A small image classifier, trained from scratch: trained on capsule endoscopy frames (Kvasir-Capsule).
Rows from expert 2 of block 3, named by matrix and row number. Rows with one number belong to one neuron. Each number is 50 + 10 x the weight over its row's rms, rounded and kept within 0 to 99. All counts start at 0. After the name is the row's rms in percent of the matrix's.
# gate: expert gate (model.blocks.3.mlp.gate, 8x256x256), inputs 0-127
# up: expert up (model.blocks.3.mlp.up, 8x256x256), inputs 0-127
# down: expert down (model.blocks.3.mlp.down, 8x256x256, transposed), outputs 0-127
gate.87 139:66 28 57 46 54 24 42 63 55 61 51 58 37 38 45 41 51 48 77 33 39 49 41 39 45 48 30 58 71 60 42 60 29 61 46 43 57 50 47 53 44 44 61 49 40 56 37 20 51 48 51 38 31 49 47 47 36 41 33 68 58 66 49 54 33 45 31 60 52 55 53 53 55 54 46 46 25 59 42 32 49 47 47 57 49 52 64 58 57 54 44 46 57 48 62 43 57 47 46 51 63 70 44 40 59 51 64 42 55 56 56 42 53 56 33 47 51 40 37 54 51 41 70 54 51 57 31 53
up.87 133:44 77 36 50 58 79 61 37 49 32 35 47 58 58 50 61 50 51 33 67 68 46 49 65 53 47 65 41 21 40 50 36 62 53 58 51 41 50 45 49 55 54 43 50 51 44 61 78 49 53 52 61 72 44 50 47 63 55 65 42 51 38 56 53 75 55 68 44 47 47 37 50 41 50 58 51 69 35 59 73 45 50 53 44 57 51 37 43 52 50 43 52 43 59 39 58 40 49 45 49 38 26 59 59 40 60 40 58 40 47 35 59 45 39 59 58 47 53 61 40 49 58 30 46 48 38 62 43
down.87 122:49 53 41 50 59 49 27 50 49 57 71 53 51 54 54 47 30 27 72 55 50 27 45 36 49 48 57 60 37 51 50 41 46 54 54 53 56 33 37 62 45 53 43 72 53 44 37 67 64 55 55 53 38 50 40 43 47 46 45 45 64 60 44 46 50 47 48 46 39 61 28 55 40 49 49 50 71 47 51 34 66 34 43 44 51 24 48 41 52 43 61 38 57 55 46 53 64 52 60 36 47 62 38 40 49 48 58 72 57 59 49 46 42 49 59 62 55 52 48 51 34 50 58 41 47 68 51 49
gate.88 071:55 47 65 50 45 64 43 48 53 58 26 33 53 52 51 42 58 56 55 53 46 54 44 56 54 49 39 58 43 60 57 42 44 60 45 52 61 45 43 54 39 59 53 29 53 43 47 62 52 62 39 53 46 49 75 64 55 62 65 46 55 43 45 51 46 54 45 58 52 42 55 51 50 57 53 57 51 63 59 59 44 64 52 51 54 65 39 47 47 59 51 39 73 39 51 71 61 49 44 44 54 22 58 71 54 52 43 55 49 46 45 47 29 69 58 35 38 52 32 65 57 58 51 40 49 38 35 43
up.88 069:48 62 61 65 52 65 41 27 51 47 59 43 67 56 52 54 37 61 72 45 53 36 42 58 53 61 62 54 44 63 49 51 53 44 60 54 25 45 49 22 50 55 49 63 43 66 38 62 54 52 45 48 36 45 59 39 32 44 47 27 57 58 43 47 66 52 45 53 43 50 51 57 43 41 56 39 57 47 45 51 56 51 54 56 53 49 49 62 62 56 62 51 46 54 59 43 52 46 47 53 43 40 50 50 39 51 57 54 32 63 51 47 46 56 38 51 52 44 56 46 45 56 60 20 43 45 50 62
down.88 074:63 64 34 46 40 49 67 63 60 47 58 47 49 55 41 42 48 43 49 33 44 61 16 52 54 46 55 59 54 53 42 39 60 52 44 61 44 51 49 57 65 53 49 35 35 60 59 55 53 51 43 60 55 46 40 42 54 41 47 61 60 54 45 57 60 40 64 37 61 51 35 47 43 63 44 36 59 63 72 49 59 71 41 59 39 33 45 43 57 31 51 34 43 60 49 51 43 53 65 45 41 40 56 44 41 52 56 47 32 59 50 48 55 40 46 44 62 70 59 62 57 56 48 54 38 57 54 44
gate.89 109:43 49 60 64 60 53 60 54 46 46 52 56 64 65 47 54 54 46 46 34 44 43 57 49 54 50 51 42 47 53 41 46 42 57 41 54 60 48 49 59 51 54 39 40 40 59 35 48 56 44 56 48 52 61 47 40 42 58 48 46 21 25 48 52 37 51 44 43 29 59 63 56 47 24 61 38 59 57 46 48 53 73 70 77 61 41 46 65 56 48 51 65 43 35 60 64 58 52 43 50 63 68 44 52 66 54 36 56 50 53 48 41 43 52 45 53 41 45 49 44 52 54 59 41 37 50 62 63
up.89 116:62 60 69 40 37 51 56 60 41 45 46 46 39 64 40 44 41 53 62 42 36 45 54 44 47 54 59 50 61 53 57 31 56 52 47 43 42 54 33 38 68 57 45 58 55 58 49 62 39 43 48 50 53 57 36 48 36 31 41 50 43 48 53 47 64 52 64 48 61 45 59 51 49 45 58 55 65 39 36 56 44 66 61 55 45 54 42 56 58 64 42 67 48 50 65 62 45 64 33 42 45 50 47 47 38 35 57 46 51 67 53 66 39 65 52 35 46 37 74 50 56 58 54 49 56 49 52 49
down.89 110:52 54 54 50 50 49 48 63 57 40 65 55 69 50 41 62 51 44 59 41 66 34 58 64 65 39 47 52 51 48 40 50 54 46 43 48 62 46 57 57 57 45 44 50 49 35 60 53 42 38 55 87 61 60 42 57 54 65 62 63 52 34 54 37 67 37 53 51 60 45 59 68 62 40 35 47 79 39 51 43 47 45 42 36 28 59 45 39 52 40 57 47 49 53 51 50 46 50 46 51 44 60 37 50 48 67 60 47 59 69 49 67 44 36 50 58 46 43 59 57 48 24 69 53 53 37 51 60
gate.90 121:55 53 47 42 55 51 53 65 50 54 65 52 42 45 49 45 38 68 53 65 41 53 37 51 47 40 49 57 49 42 63 54 52 49 36 69 64 71 64 42 59 45 61 42 44 45 62 46 51 59 41 40 49 51 52 66 46 32 34 55 30 53 65 39 58 44 41 50 50 60 42 54 47 45 65 64 55 48 48 51 53 40 46 31 46 32 43 57 51 52 53 53 48 64 47 48 35 65 49 51 19 44 45 55 44 57 41 59 50 68 32 37 43 46 36 42 62 31 37 36 39 44 49 35 51 63 52 48
up.90 116:41 52 39 52 57 47 51 57 49 55 72 39 35 54 51 51 39 70 45 67 35 49 38 60 48 38 51 53 51 59 66 51 37 51 41 66 57 56 54 42 70 40 48 44 52 49 67 30 52 67 48 46 59 36 48 62 41 44 40 58 31 50 64 38 57 53 56 48 41 57 35 57 40 61 53 67 52 58 79 55 64 36 40 28 45 37 38 55 43 45 48 62 46 56 43 46 34 56 55 55 22 47 52 67 44 54 36 52 50 57 49 50 40 66 40 32 45 34 41 51 43 46 52 36 52 58 47 41
down.90 115:56 56 52 56 60 46 63 34 42 42 50 42 41 45 61 47 39 51 37 44 29 48 57 49 35 41 55 48 55 65 46 60 32 41 40 59 52 32 75 35 51 53 68 73 50 54 57 60 28 51 57 53 61 47 63 65 46 45 51 41 32 59 50 54 47 52 43 43 35 53 45 50 55 66 47 46 54 57 48 48 88 59 48 48 55 57 43 69 46 54 46 48 54 35 67 51 26 53 48 57 57 57 46 45 46 42 50 73 47 58 44 48 48 46 57 49 46 42 63 48 49 47 53 61 44 41 38 42
gate.91 086:53 60 14 44 51 48 38 52 38 48 47 53 40 43 51 40 47 62 58 46 42 46 64 67 47 38 56 58 46 45 54 45 56 44 53 39 47 55 66 45 55 49 58 96 44 63 58 51 51 58 46 57 27 34 61 52 35 67 53 57 62 56 56 52 57 49 61 53 55 56 42 36 62 35 49 41 57 68 44 41 55 42 43 55 32 71 39 58 51 52 45 41 67 52 51 33 51 43 43 49 47 35 44 36 46 43 50 50 59 51 40 54 52 60 59 63 59 60 45 44 45 61 43 51 37 43 70 62
up.91 086:55 25 57 65 52 61 46 46 66 49 60 33 39 41 40 67 52 58 39 47 64 43 56 45 35 57 68 44 45 54 55 41 56 59 49 66 61 37 55 33 46 37 43 31 60 55 48 44 50 51 34 43 60 50 54 41 46 41 64 42 31 45 51 52 58 39 60 46 59 52 46 54 47 57 56 30 33 44 45 51 40 59 49 40 65 36 29 62 56 48 58 37 32 33 75 40 48 59 47 58 45 54 38 58 59 45 81 61 56 45 53 34 49 58 67 55 53 45 52 50 46 45 63 57 53 52 23 37
down.91 088:77 49 47 58 53 41 42 43 44 40 50 50 46 48 44 57 45 35 34 48 39 42 51 60 30 30 57 42 59 50 41 54 52 51 56 25 43 58 47 68 43 41 36 39 63 59 48 36 46 49 57 45 40 43 46 40 58 54 58 42 55 44 38 59 73 51 41 52 53 57 43 46 31 54 59 48 59 38 30 46 46 46 55 57 52 52 42 48 51 60 50 47 60 37 59 48 58 31 64 60 58 46 32 34 53 70 49 66 60 52 53 58 52 51 50 51 39 46 48 48 62 65 37 46 55 59 40 37
gate.92 105:52 41 44 51 49 47 61 38 52 50 43 66 62 54 40 49 72 43 45 43 35 44 52 64 58 50 51 49 46 52 56 43 43 50 49 69 43 54 24 55 71 49 48 48 60 43 38 52 56 46 45 53 56 55 60 36 32 34 55 56 53 48 56 41 47 44 69 44 32 60 59 61 37 43 52 62 55 44 52 52 23 67 53 58 41 42 49 59 54 56 43 66 43 49 65 72 54 44 32 49 38 82 30 49 55 44 58 42 52 44 60 49 54 48 45 44 58 44 51 50 41 54 37 47 57 54 58 48
up.92 111:40 45 44 68 31 48 56 40 56 62 40 55 57 45 44 41 65 42 53 37 38 37 43 50 57 52 47 38 54 52 55 40 44 56 59 79 43 57 31 63 70 52 58 58 44 36 52 46 60 34 52 53 48 37 52 44 33 36 59 47 38 15 42 45 28 48 44 46 36 67 62 59 40 45 44 56 54 52 53 40 39 59 62 64 46 52 43 46 42 48 47 57 34 61 65 73 50 42 46 47 47 64 39 47 56 45 67 44 51 51 54 52 60 49 43 60 44 39 52 56 32 50 43 50 60 62 49 46
down.92 111:45 42 70 54 59 41 33 37 49 35 45 57 64 37 32 53 52 35 56 43 48 45 49 63 57 37 45 47 39 36 53 49 50 51 31 50 65 55 54 53 50 41 64 58 54 24 57 58 49 31 58 65 55 69 36 56 50 57 53 38 53 59 44 36 44 47 69 53 69 49 60 56 57 51 42 53 66 46 41 58 38 43 44 38 45 67 49 27 51 56 59 53 49 28 56 62 51 44 36 49 38 69 52 52 55 39 56 56 53 33 56 54 37 44 50 55 37 63 69 56 59 40 46 47 60 34 34 64
gate.93 088:32 77 43 34 50 43 46 39 58 60 43 56 55 54 55 54 53 50 55 48 48 34 53 55 44 35 62 41 50 51 48 62 59 56 54 53 59 39 53 51 50 50 45 49 52 50 59 36 52 46 37 38 54 36 57 39 54 57 66 52 62 63 54 51 54 54 51 57 53 32 51 68 47 62 39 62 40 39 60 69 50 53 69 56 37 47 47 48 54 40 46 48 36 23 51 61 46 60 38 38 45 61 32 14 37 65 50 59 32 64 42 63 49 58 46 35 51 58 45 52 60 39 45 51 49 48 34 34
up.93 080:49 26 59 62 56 50 55 49 54 50 45 45 42 44 41 42 50 39 59 60 45 65 51 42 49 68 46 71 44 54 55 46 38 56 45 40 43 54 54 52 41 47 58 52 62 54 38 54 46 57 48 68 39 58 33 55 48 56 45 52 56 38 51 51 59 55 48 37 51 68 47 34 62 49 56 47 66 64 48 42 45 42 41 54 53 46 41 44 46 60 61 60 68 77 36 44 58 49 56 57 45 44 53 67 58 42 56 27 61 37 60 45 56 36 56 51 46 50 46 34 44 73 57 33 53 56 71 60
down.93 088:30 24 70 58 49 38 58 57 55 55 40 59 47 37 56 47 36 46 56 44 57 47 46 54 40 45 46 43 50 46 49 57 43 69 43 45 32 60 46 43 49 55 56 57 46 41 52 63 41 51 48 22 42 60 57 56 51 61 36 51 27 59 63 59 43 37 52 44 29 56 47 57 42 65 50 57 38 82 45 49 58 64 37 57 46 44 46 39 65 43 57 53 45 58 59 48 33 66 51 43 45 59 66 60 47 57 41 34 31 57 57 37 36 38 45 50 43 34 68 54 43 48 36 48 73 57 33 44
gate.94 076:47 44 54 57 46 45 67 47 39 57 63 44 36 48 51 37 41 44 35 58 51 48 33 43 42 47 50 52 57 40 36 47 51 44 47 39 55 62 61 53 54 35 54 45 37 47 52 47 61 60 66 61 46 60 71 55 59 58 47 64 74 49 42 27 42 41 50 45 59 48 33 54 44 46 44 56 41 40 45 49 25 50 51 40 39 35 46 60 62 44 47 47 37 42 37 43 38 53 42 68 64 57 54 52 49 50 46 45 29 50 54 67 61 60 44 52 50 53 60 41 45 58 49 42 41 59 48 49
up.94 079:41 75 58 54 40 56 37 39 46 67 49 54 58 46 55 41 44 53 44 63 42 49 48 46 49 50 51 48 55 32 56 51 72 69 56 46 46 47 56 57 52 42 73 50 43 34 52 49 42 61 43 61 52 59 57 42 52 59 51 55 48 52 48 62 49 73 40 65 53 49 69 34 65 62 38 41 53 18 60 65 53 45 46 32 57 42 33 36 70 55 29 38 47 39 57 60 41 44 44 61 47 52 68 65 40 44 50 70 42 58 51 59 57 38 62 59 40 49 54 60 41 48 69 59 46 49 51 56
down.94 079:59 67 59 59 67 43 53 54 52 55 63 63 61 46 66 41 37 54 40 69 50 41 58 56 65 48 41 70 61 49 53 39 36 51 40 51 45 39 50 57 43 45 61 61 42 41 30 53 40 65 54 31 55 44 57 71 48 54 41 74 44 62 54 46 45 30 58 45 52 44 38 53 39 47 48 54 39 37 55 56 56 51 48 55 68 57 59 41 58 71 62 44 44 38 53 40 55 41 38 53 50 41 51 62 52 80 51 64 49 44 57 46 54 38 27 49 67 45 46 41 32 62 69 42 52 60 47 50
gate.95 088:64 37 41 50 45 25 42 67 60 39 56 52 44 43 53 52 49 56 36 49 34 52 45 55 62 33 56 52 47 44 51 45 55 41 56 64 58 40 54 59 57 56 53 49 56 27 55 59 31 49 59 52 51 38 58 72 54 46 62 52 35 62 54 43 38 35 45 62 55 46 60 50 36 51 44 42 39 46 66 49 39 61 57 43 54 44 53 40 37 62 38 58 38 46 58 50 32 35 33 64 51 36 58 36 45 50 43 64 64 54 76 48 46 48 51 54 28 45 67 57 52 50 50 52 72 36 48 51
up.95 093:62 42 41 52 41 49 44 65 56 41 45 45 43 57 44 59 47 61 55 41 27 41 45 28 53 52 56 42 70 45 44 69 58 42 58 51 57 46 48 32 51 39 51 35 61 52 49 50 63 57 55 56 52 63 58 53 36 49 52 46 48 49 47 25 44 30 55 66 63 66 58 43 60 49 46 43 48 64 41 50 53 61 45 34 59 59 43 39 42 45 56 45 39 52 42 52 50 51 45 61 44 72 49 53 39 43 41 70 52 60 62 45 41 50 66 51 39 44 48 70 38 50 33 47 51 41 41 52
down.95 094:36 40 58 66 51 41 47 70 38 45 43 40 53 41 75 45 40 59 55 44 50 49 55 54 54 60 41 64 26 61 57 37 52 48 49 48 67 51 64 54 49 67 52 59 65 56 58 59 44 29 37 43 47 42 58 43 74 63 40 35 34 52 31 50 59 57 47 32 54 65 41 59 64 36 62 36 41 57 55 56 54 52 54 55 53 51 55 53 49 44 51 59 55 34 57 54 68 48 48 49 36 53 52 67 54 62 37 44 58 48 44 45 53 25 39 48 71 49 44 68 37 62 61 43 30 45 71 44
gate.96 091:57 39 41 54 44 36 68 78 43 30 49 51 31 44 46 39 37 42 46 52 51 46 33 57 45 46 50 63 55 51 35 70 52 34 36 54 78 46 37 33 47 53 59 60 47 41 56 64 45 51 39 48 42 40 52 47 69 46 56 57 32 49 74 38 44 38 52 67 67 57 55 50 48 53 45 39 51 58 68 47 55 62 37 36 48 54 56 53 44 52 40 44 55 45 47 49 54 56 52 50 47 42 49 45 71 44 33 38 61 51 46 54 38 43 44 48 60 49 48 44 47 48 45 51 51 55 66 52
up.96 090:57 30 46 52 51 55 61 72 42 27 40 57 35 44 44 51 50 48 42 54 57 45 33 66 52 52 47 57 55 41 43 89 53 47 38 46 65 56 43 39 52 58 64 53 54 32 57 60 35 58 40 51 55 42 55 44 72 34 56 55 46 54 67 40 57 51 62 71 61 58 49 54 64 58 45 37 51 64 65 52 49 72 41 41 56 51 44 61 34 47 37 52 50 51 42 56 54 64 59 48 46 42 50 54 77 47 48 40 68 44 42 50 32 53 42 42 57 49 55 38 60 52 42 54 45 37 62 57
down.96 097:54 41 66 54 47 46 55 62 54 38 52 62 63 44 48 38 61 51 45 46 58 24 60 46 63 44 44 28 39 46 57 61 53 54 44 60 44 61 62 45 44 52 46 62 61 49 51 38 46 54 31 49 45 63 49 47 68 55 27 36 37 54 56 56 36 44 56 39 48 32 54 57 52 43 43 48 46 53 58 48 52 45 62 48 70 59 71 40 57 44 23 61 60 56 68 67 48 62 57 53 40 42 49 41 60 61 40 51 56 53 47 64 51 26 57 40 59 40 75 54 22 61 39 39 34 46 64 44
gate.97 118:51 27 32 45 44 31 56 55 48 62 65 53 57 43 51 45 55 52 55 55 56 55 34 37 45 50 53 51 39 47 42 45 49 58 35 52 54 33 52 51 40 38 28 36 40 38 63 28 59 47 44 46 70 42 40 64 38 40 48 43 58 60 50 40 59 41 43 37 47 62 63 72 55 46 37 76 61 69 73 28 47 57 64 45 58 48 41 54 42 48 43 50 48 55 49 51 47 63 42 48 60 43 59 43 69 67 39 53 34 40 50 58 59 60 57 42 51 42 55 49 48 67 48 48 60 44 73 55
up.97 110:46 27 41 51 45 62 32 35 55 37 62 42 59 48 44 59 57 65 50 58 54 36 61 63 60 50 39 40 33 52 47 45 44 52 56 54 55 42 45 67 57 46 32 55 44 50 57 41 45 60 64 35 64 66 29 39 54 54 42 41 40 63 39 53 53 31 55 54 53 46 72 53 45 52 35 57 57 56 64 47 47 57 42 47 58 35 45 48 46 40 61 60 54 60 50 49 64 70 46 40 48 52 62 57 70 56 32 60 39 41 50 50 59 58 49 56 59 55 46 54 40 37 52 58 26 36 59 51
down.97 117:75 40 61 52 47 37 44 28 38 69 39 56 38 40 50 36 62 45 47 55 50 44 55 66 50 64 43 36 63 58 68 55 52 79 57 58 28 48 42 53 43 46 65 44 58 56 44 38 43 46 45 48 35 49 56 57 47 81 48 62 47 65 61 50 48 58 56 59 54 57 47 50 49 49 53 67 52 38 62 53 42 50 33 66 56 48 50 49 68 53 50 35 61 61 47 49 57 46 37 54 45 52 51 57 51 77 58 43 59 52 42 52 60 44 62 36 54 36 40 44 45 52 45 56 71 38 48 58
gate.98 145:32 41 75 46 51 77 49 42 55 22 40 33 59 36 46 44 37 55 32 31 44 53 44 48 45 54 50 46 52 31 31 52 48 43 55 39 51 54 42 52 48 37 58 52 55 51 58 56 72 48 46 56 54 53 41 55 56 47 48 47 56 53 35 53 60 47 42 44 48 52 43 52 57 57 62 46 38 43 47 42 49 50 43 69 49 53 45 49 53 45 41 44 39 69 60 62 37 36 59 38 60 27 53 42 50 55 56 68 37 42 46 40 45 43 64 56 47 51 40 52 42 37 52 51 56 54 56 46
up.98 129:59 42 41 27 41 38 51 51 54 58 64 62 35 47 45 60 50 67 55 60 43 58 54 53 45 53 49 53 64 53 52 54 66 46 44 57 65 58 46 66 55 59 64 39 61 51 43 38 49 32 54 61 30 44 50 53 45 59 58 31 40 58 66 51 55 54 58 47 58 71 65 34 51 68 63 43 45 61 54 56 43 28 55 45 44 37 56 39 52 70 59 40 43 69 37 39 49 43 60 57 57 64 64 71 55 44 40 53 48 57 54 54 35 30 53 44 54 63 43 43 45 52 39 53 41 40 53 43
down.98 125:38 63 45 69 43 50 50 47 24 40 56 52 46 60 45 50 67 48 48 50 46 44 46 53 60 60 51 45 61 57 50 54 60 52 34 55 52 39 67 51 56 47 53 61 59 42 74 43 56 45 53 51 59 37 40 64 42 40 56 56 66 67 63 50 44 48 57 56 40 53 41 27 39 48 50 57 49 68 45 46 34 61 68 41 61 57 59 73 47 58 55 53 49 56 44 39 45 53 51 54 52 54 49 39 34 62 45 45 68 47 57 51 59 23 56 40 40 41 44 45 46 54 54 53 26 54 49 50
gate.99 108:66 50 55 60 68 58 53 52 47 18 48 45 45 33 64 40 46 50 43 50 50 47 67 55 55 38 46 44 60 39 41 42 61 57 44 37 44 28 55 51 56 57 49 43 62 53 54 32 35 58 44 41 59 49 53 47 88 62 44 41 54 46 46 39 53 46 59 26 53 35 40 66 55 56 58 50 62 65 30 55 37 64 46 64 49 60 44 70 59 48 41 47 57 50 62 58 52 46 40 39 47 50 49 54 61 35 52 52 54 62 59 53 44 34 56 50 39 55 40 53 63 41 37 52 44 59 51 51
up.99 100:74 47 67 58 50 64 67 49 64 38 39 42 47 32 59 52 38 58 31 63 50 45 58 56 47 45 45 39 56 40 40 45 67 46 47 44 46 28 53 54 50 70 60 56 53 41 42 50 49 60 49 46 41 52 66 44 75 57 54 46 51 38 47 36 39 31 55 29 66 28 46 57 56 44 52 37 53 51 47 44 52 34 52 66 41 61 47 47 71 45 46 40 51 64 65 46 56 47 56 41 45 44 53 60 43 32 50 66 61 50 50 45 51 43 62 35 39 41 44 25 53 43 48 43 47 46 60 53
down.99 105:44 66 53 41 63 48 34 48 73 66 52 42 34 55 47 48 47 60 38 43 53 51 52 63 50 57 52 65 47 52 43 60 36 42 47 72 70 56 53 56 40 55 51 51 52 63 41 31 50 48 46 49 48 44 80 43 40 40 45 61 49 61 51 41 46 49 27 52 49 50 47 48 63 63 31 64 41 52 45 49 44 46 49 63 62 41 38 66 49 60 59 43 53 48 44 40 45 49 42 59 47 53 50 52 42 48 42 34 37 57 44 60 48 37 46 52 71 57 49 47 54 63 72 64 22 58 49 60
gate.100 073:48 67 34 52 61 51 56 40 50 42 47 51 29 38 38 56 58 53 39 60 56 38 61 67 40 75 43 58 59 42 41 61 48 48 40 53 42 58 54 62 47 38 54 49 70 53 45 54 40 53 45 43 58 43 65 44 57 59 31 54 45 46 66 62 44 68 57 42 50 63 52 55 56 54 53 53 50 59 62 59 38 55 36 38 33 57 62 49 36 38 33 55 73 49 70 52 43 41 60 55 46 45 51 42 39 53 54 44 57 42 53 58 34 56 48 48 52 47 54 33 59 36 63 58 59 74 47 44
up.100 086:62 58 41 70 50 39 54 69 42 55 53 53 55 32 50 59 43 53 54 73 28 49 46 34 54 50 49 44 62 58 48 38 51 53 52 63 59 36 36 46 54 62 70 44 47 39 59 49 54 76 49 44 49 42 35 51 49 60 62 45 60 43 56 58 29 44 53 41 38 49 63 46 52 76 35 53 64 54 44 52 44 57 57 49 48 75 71 47 40 41 35 52 52 51 47 60 54 50 58 32 54 04 58 38 52 56 50 41 47 50 57 62 41 44 47 49 53 42 63 59 60 47 43 42 52 57 39 33
down.100 083:60 67 57 67 47 48 52 41 48 65 64 50 40 39 43 51 61 47 49 52 51 46 69 62 35 50 41 33 48 47 59 45 65 55 40 41 41 51 58 40 60 55 55 63 38 55 44 36 41 51 64 44 51 68 53 37 66 62 55 56 42 41 68 40 41 44 40 55 41 49 56 45 65 52 68 51 70 35 47 44 64 47 40 50 47 63 58 61 52 51 70 56 52 61 50 57 46 40 59 55 63 59 58 52 55 43 56 46 50 41 52 63 50 55 39 60 51 57 71 38 46 39 43 23 66 41 33 59
gate.101 087:52 67 52 58 54 69 57 35 60 47 55 49 54 58 53 47 43 51 45 51 61 52 56 48 44 60 51 49 37 48 59 54 49 47 66 58 39 45 55 41 53 53 45 49 35 43 53 79 62 55 31 50 47 61 56 54 47 46 49 27 41 35 55 49 47 63 38 49 37 52 51 47 55 53 50 41 57 55 57 42 42 41 30 32 45 43 64 53 28 41 76 64 45 49 48 45 56 46 55 63 59 78 46 50 66 42 41 55 56 65 26 41 47 50 63 65 47 64 31 37 49 62 47 59 57 44 45 55
up.101 097:51 56 73 39 41 57 41 66 62 44 49 44 55 60 57 50 65 45 46 53 47 57 49 38 54 58 48 60 30 46 48 28 50 30 48 65 32 31 42 22 44 48 40 48 54 46 52 61 48 58 40 43 40 64 47 47 59 52 52 41 53 45 48 46 42 54 55 55 40 47 49 49 60 57 56 43 42 53 34 38 41 57 57 34 62 51 65 53 41 50 52 41 54 41 54 49 53 31 51 63 54 71 48 68 70 32 53 55 59 53 44 61 37 47 50 59 55 66 47 44 59 46 68 54 54 49 33 44
down.101 094:40 57 39 54 59 60 25 47 67 61 60 44 54 63 52 55 44 43 39 43 56 38 54 49 46 53 50 70 40 56 42 47 48 46 63 30 59 52 44 65 51 45 50 53 54 57 66 58 84 48 53 47 37 44 56 54 47 47 58 46 46 45 72 36 38 57 50 43 51 41 59 59 39 47 22 58 47 49 59 53 35 33 29 57 53 43 53 40 56 42 35 48 55 51 41 45 42 37 37 57 53 47 45 54 39 47 62 39 52 40 50 58 46 50 60 56 56 46 45 45 49 44 62 56 60 56 37 34
gate.102 120:44 53 36 48 38 37 49 53 51 29 50 55 55 47 31 59 45 54 32 44 50 43 38 43 42 40 61 28 51 49 50 59 66 62 47 51 34 53 39 48 72 52 56 48 47 37 39 33 49 43 27 55 54 58 48 53 34 42 59 51 48 49 63 48 42 51 42 31 45 38 26 66 27 58 55 68 49 54 35 70 53 42 56 63 64 50 50 55 51 45 27 58 48 45 52 49 50 44 58 28 47 48 54 43 47 59 59 27 44 61 48 51 62 68 47 36 52 64 37 43 53 39 54 35 48 62 58 43
up.102 117:42 48 51 43 62 49 57 43 60 62 34 38 55 45 39 51 50 38 59 52 54 48 43 45 60 53 22 53 49 45 38 52 60 21 47 49 48 54 56 45 58 54 46 51 42 61 35 50 50 37 61 65 50 59 41 53 50 48 55 34 44 47 63 44 63 52 47 46 48 52 49 42 49 51 44 54 46 36 49 64 54 49 58 67 61 56 78 73 50 56 56 69 42 59 50 43 35 47 48 45 56 40 56 65 36 59 66 30 61 53 46 49 60 52 42 57 76 58 52 40 54 46 54 49 46 37 68 55
down.102 117:63 39 43 38 57 40 42 52 47 40 65 26 48 48 56 50 35 42 42 55 47 56 50 35 55 50 38 45 60 43 65 50 55 57 68 44 57 49 55 70 60 45 46 76 47 52 60 55 28 65 41 56 53 50 48 44 37 53 36 64 68 51 60 45 41 39 46 38 61 42 33 54 63 67 47 47 52 41 40 50 59 41 29 58 49 33 74 35 61 49 52 41 52 47 33 44 53 62 49 41 53 57 45 50 35 61 47 47 70 47 56 64 52 62 57 44 52 62 59 32 45 45 56 30 41 43 30 51
gate.103 095:53 54 49 52 45 58 56 68 72 45 50 45 39 27 58 49 61 39 78 47 54 50 64 44 57 54 39 41 48 46 70 61 29 56 51 58 67 31 36 43 49 44 50 35 51 51 48 38 51 30 69 58 51 43 30 43 47 56 65 46 49 50 56 45 57 49 61 50 45 50 68 53 36 60 45 57 59 37 56 60 47 43 44 52 44 57 66 36 43 47 58 41 46 49 53 47 36 53 66 37 49 48 41 57 50 37 47 52 36 34 38 55 65 51 54 48 43 35 64 42 44 70 23 50 55 62 52 48
up.103 093:58 58 56 44 49 50 48 64 67 50 47 54 39 25 53 49 68 42 64 49 56 41 57 42 54 46 57 25 55 55 54 65 21 48 61 59 73 35 40 40 51 45 49 51 39 46 52 37 49 39 58 51 61 42 46 45 48 62 59 53 46 55 55 39 59 40 59 45 59 58 65 61 38 60 55 40 49 36 50 52 38 34 48 54 57 62 72 39 51 42 58 45 42 44 53 54 45 61 59 36 52 59 60 53 47 39 50 52 40 37 39 58 52 58 51 55 48 42 55 44 35 64 36 40 45 56 44 48
down.103 100:52 67 55 47 40 37 62 34 52 15 38 50 36 55 67 64 53 56 34 39 58 65 52 52 73 26 51 43 61 49 54 52 46 53 52 51 51 21 57 49 44 66 47 39 53 68 50 55 53 51 50 50 47 56 43 45 31 40 42 57 42 28 46 38 55 56 44 41 57 45 45 62 47 59 55 55 38 30 56 49 37 73 69 32 63 39 36 55 49 47 58 33 51 55 54 42 66 59 38 47 55 42 47 38 43 51 49 50 54 39 61 68 44 49 38 54 57 50 60 37 53 21 53 46 39 49 60 49
gate.104 109:52 40 69 51 48 52 50 60 51 64 64 51 58 45 43 47 56 36 41 54 53 44 63 37 55 51 51 49 41 49 50 57 45 66 70 55 59 45 60 57 58 35 45 51 54 35 77 50 47 46 62 41 46 59 45 58 65 46 47 67 40 49 59 51 48 57 44 51 58 50 83 38 54 44 52 36 47 32 54 46 51 51 55 71 57 36 44 45 51 40 31 59 44 48 51 66 52 50 46 31 65 27 53 40 47 62 60 44 43 52 41 59 42 43 70 60 46 60 45 56 42 54 42 43 39 45 56 42
up.104 107:42 45 67 65 61 59 45 53 46 52 57 46 61 64 60 72 52 48 48 38 34 42 61 63 40 39 53 43 56 63 42 67 40 61 70 53 52 41 64 52 56 43 38 59 62 40 61 56 44 65 67 33 31 60 51 56 47 45 51 59 27 39 55 57 44 53 43 47 46 50 72 48 52 43 55 32 49 59 60 42 47 57 45 63 53 43 38 59 46 47 41 70 40 45 68 43 48 59 43 49 30 55 48 52 54 59 59 56 45 46 58 42 52 58 56 56 52 55 50 44 66 61 48 53 55 54 56 39
down.104 115:64 58 53 56 35 38 52 62 49 37 52 38 50 38 53 38 55 67 65 48 59 37 54 45 48 58 47 46 64 51 33 60 39 56 44 41 56 50 45 51 61 50 52 75 38 53 48 45 60 28 49 58 57 35 47 37 28 48 37 72 51 70 59 57 39 44 49 50 54 71 61 56 59 47 48 40 74 65 57 52 57 54 61 44 40 40 70 72 42 64 64 50 57 67 36 39 70 43 51 52 42 41 57 53 25 52 56 23 58 39 48 45 50 71 50 29 49 36 51 57 54 46 59 57 40 56 61 54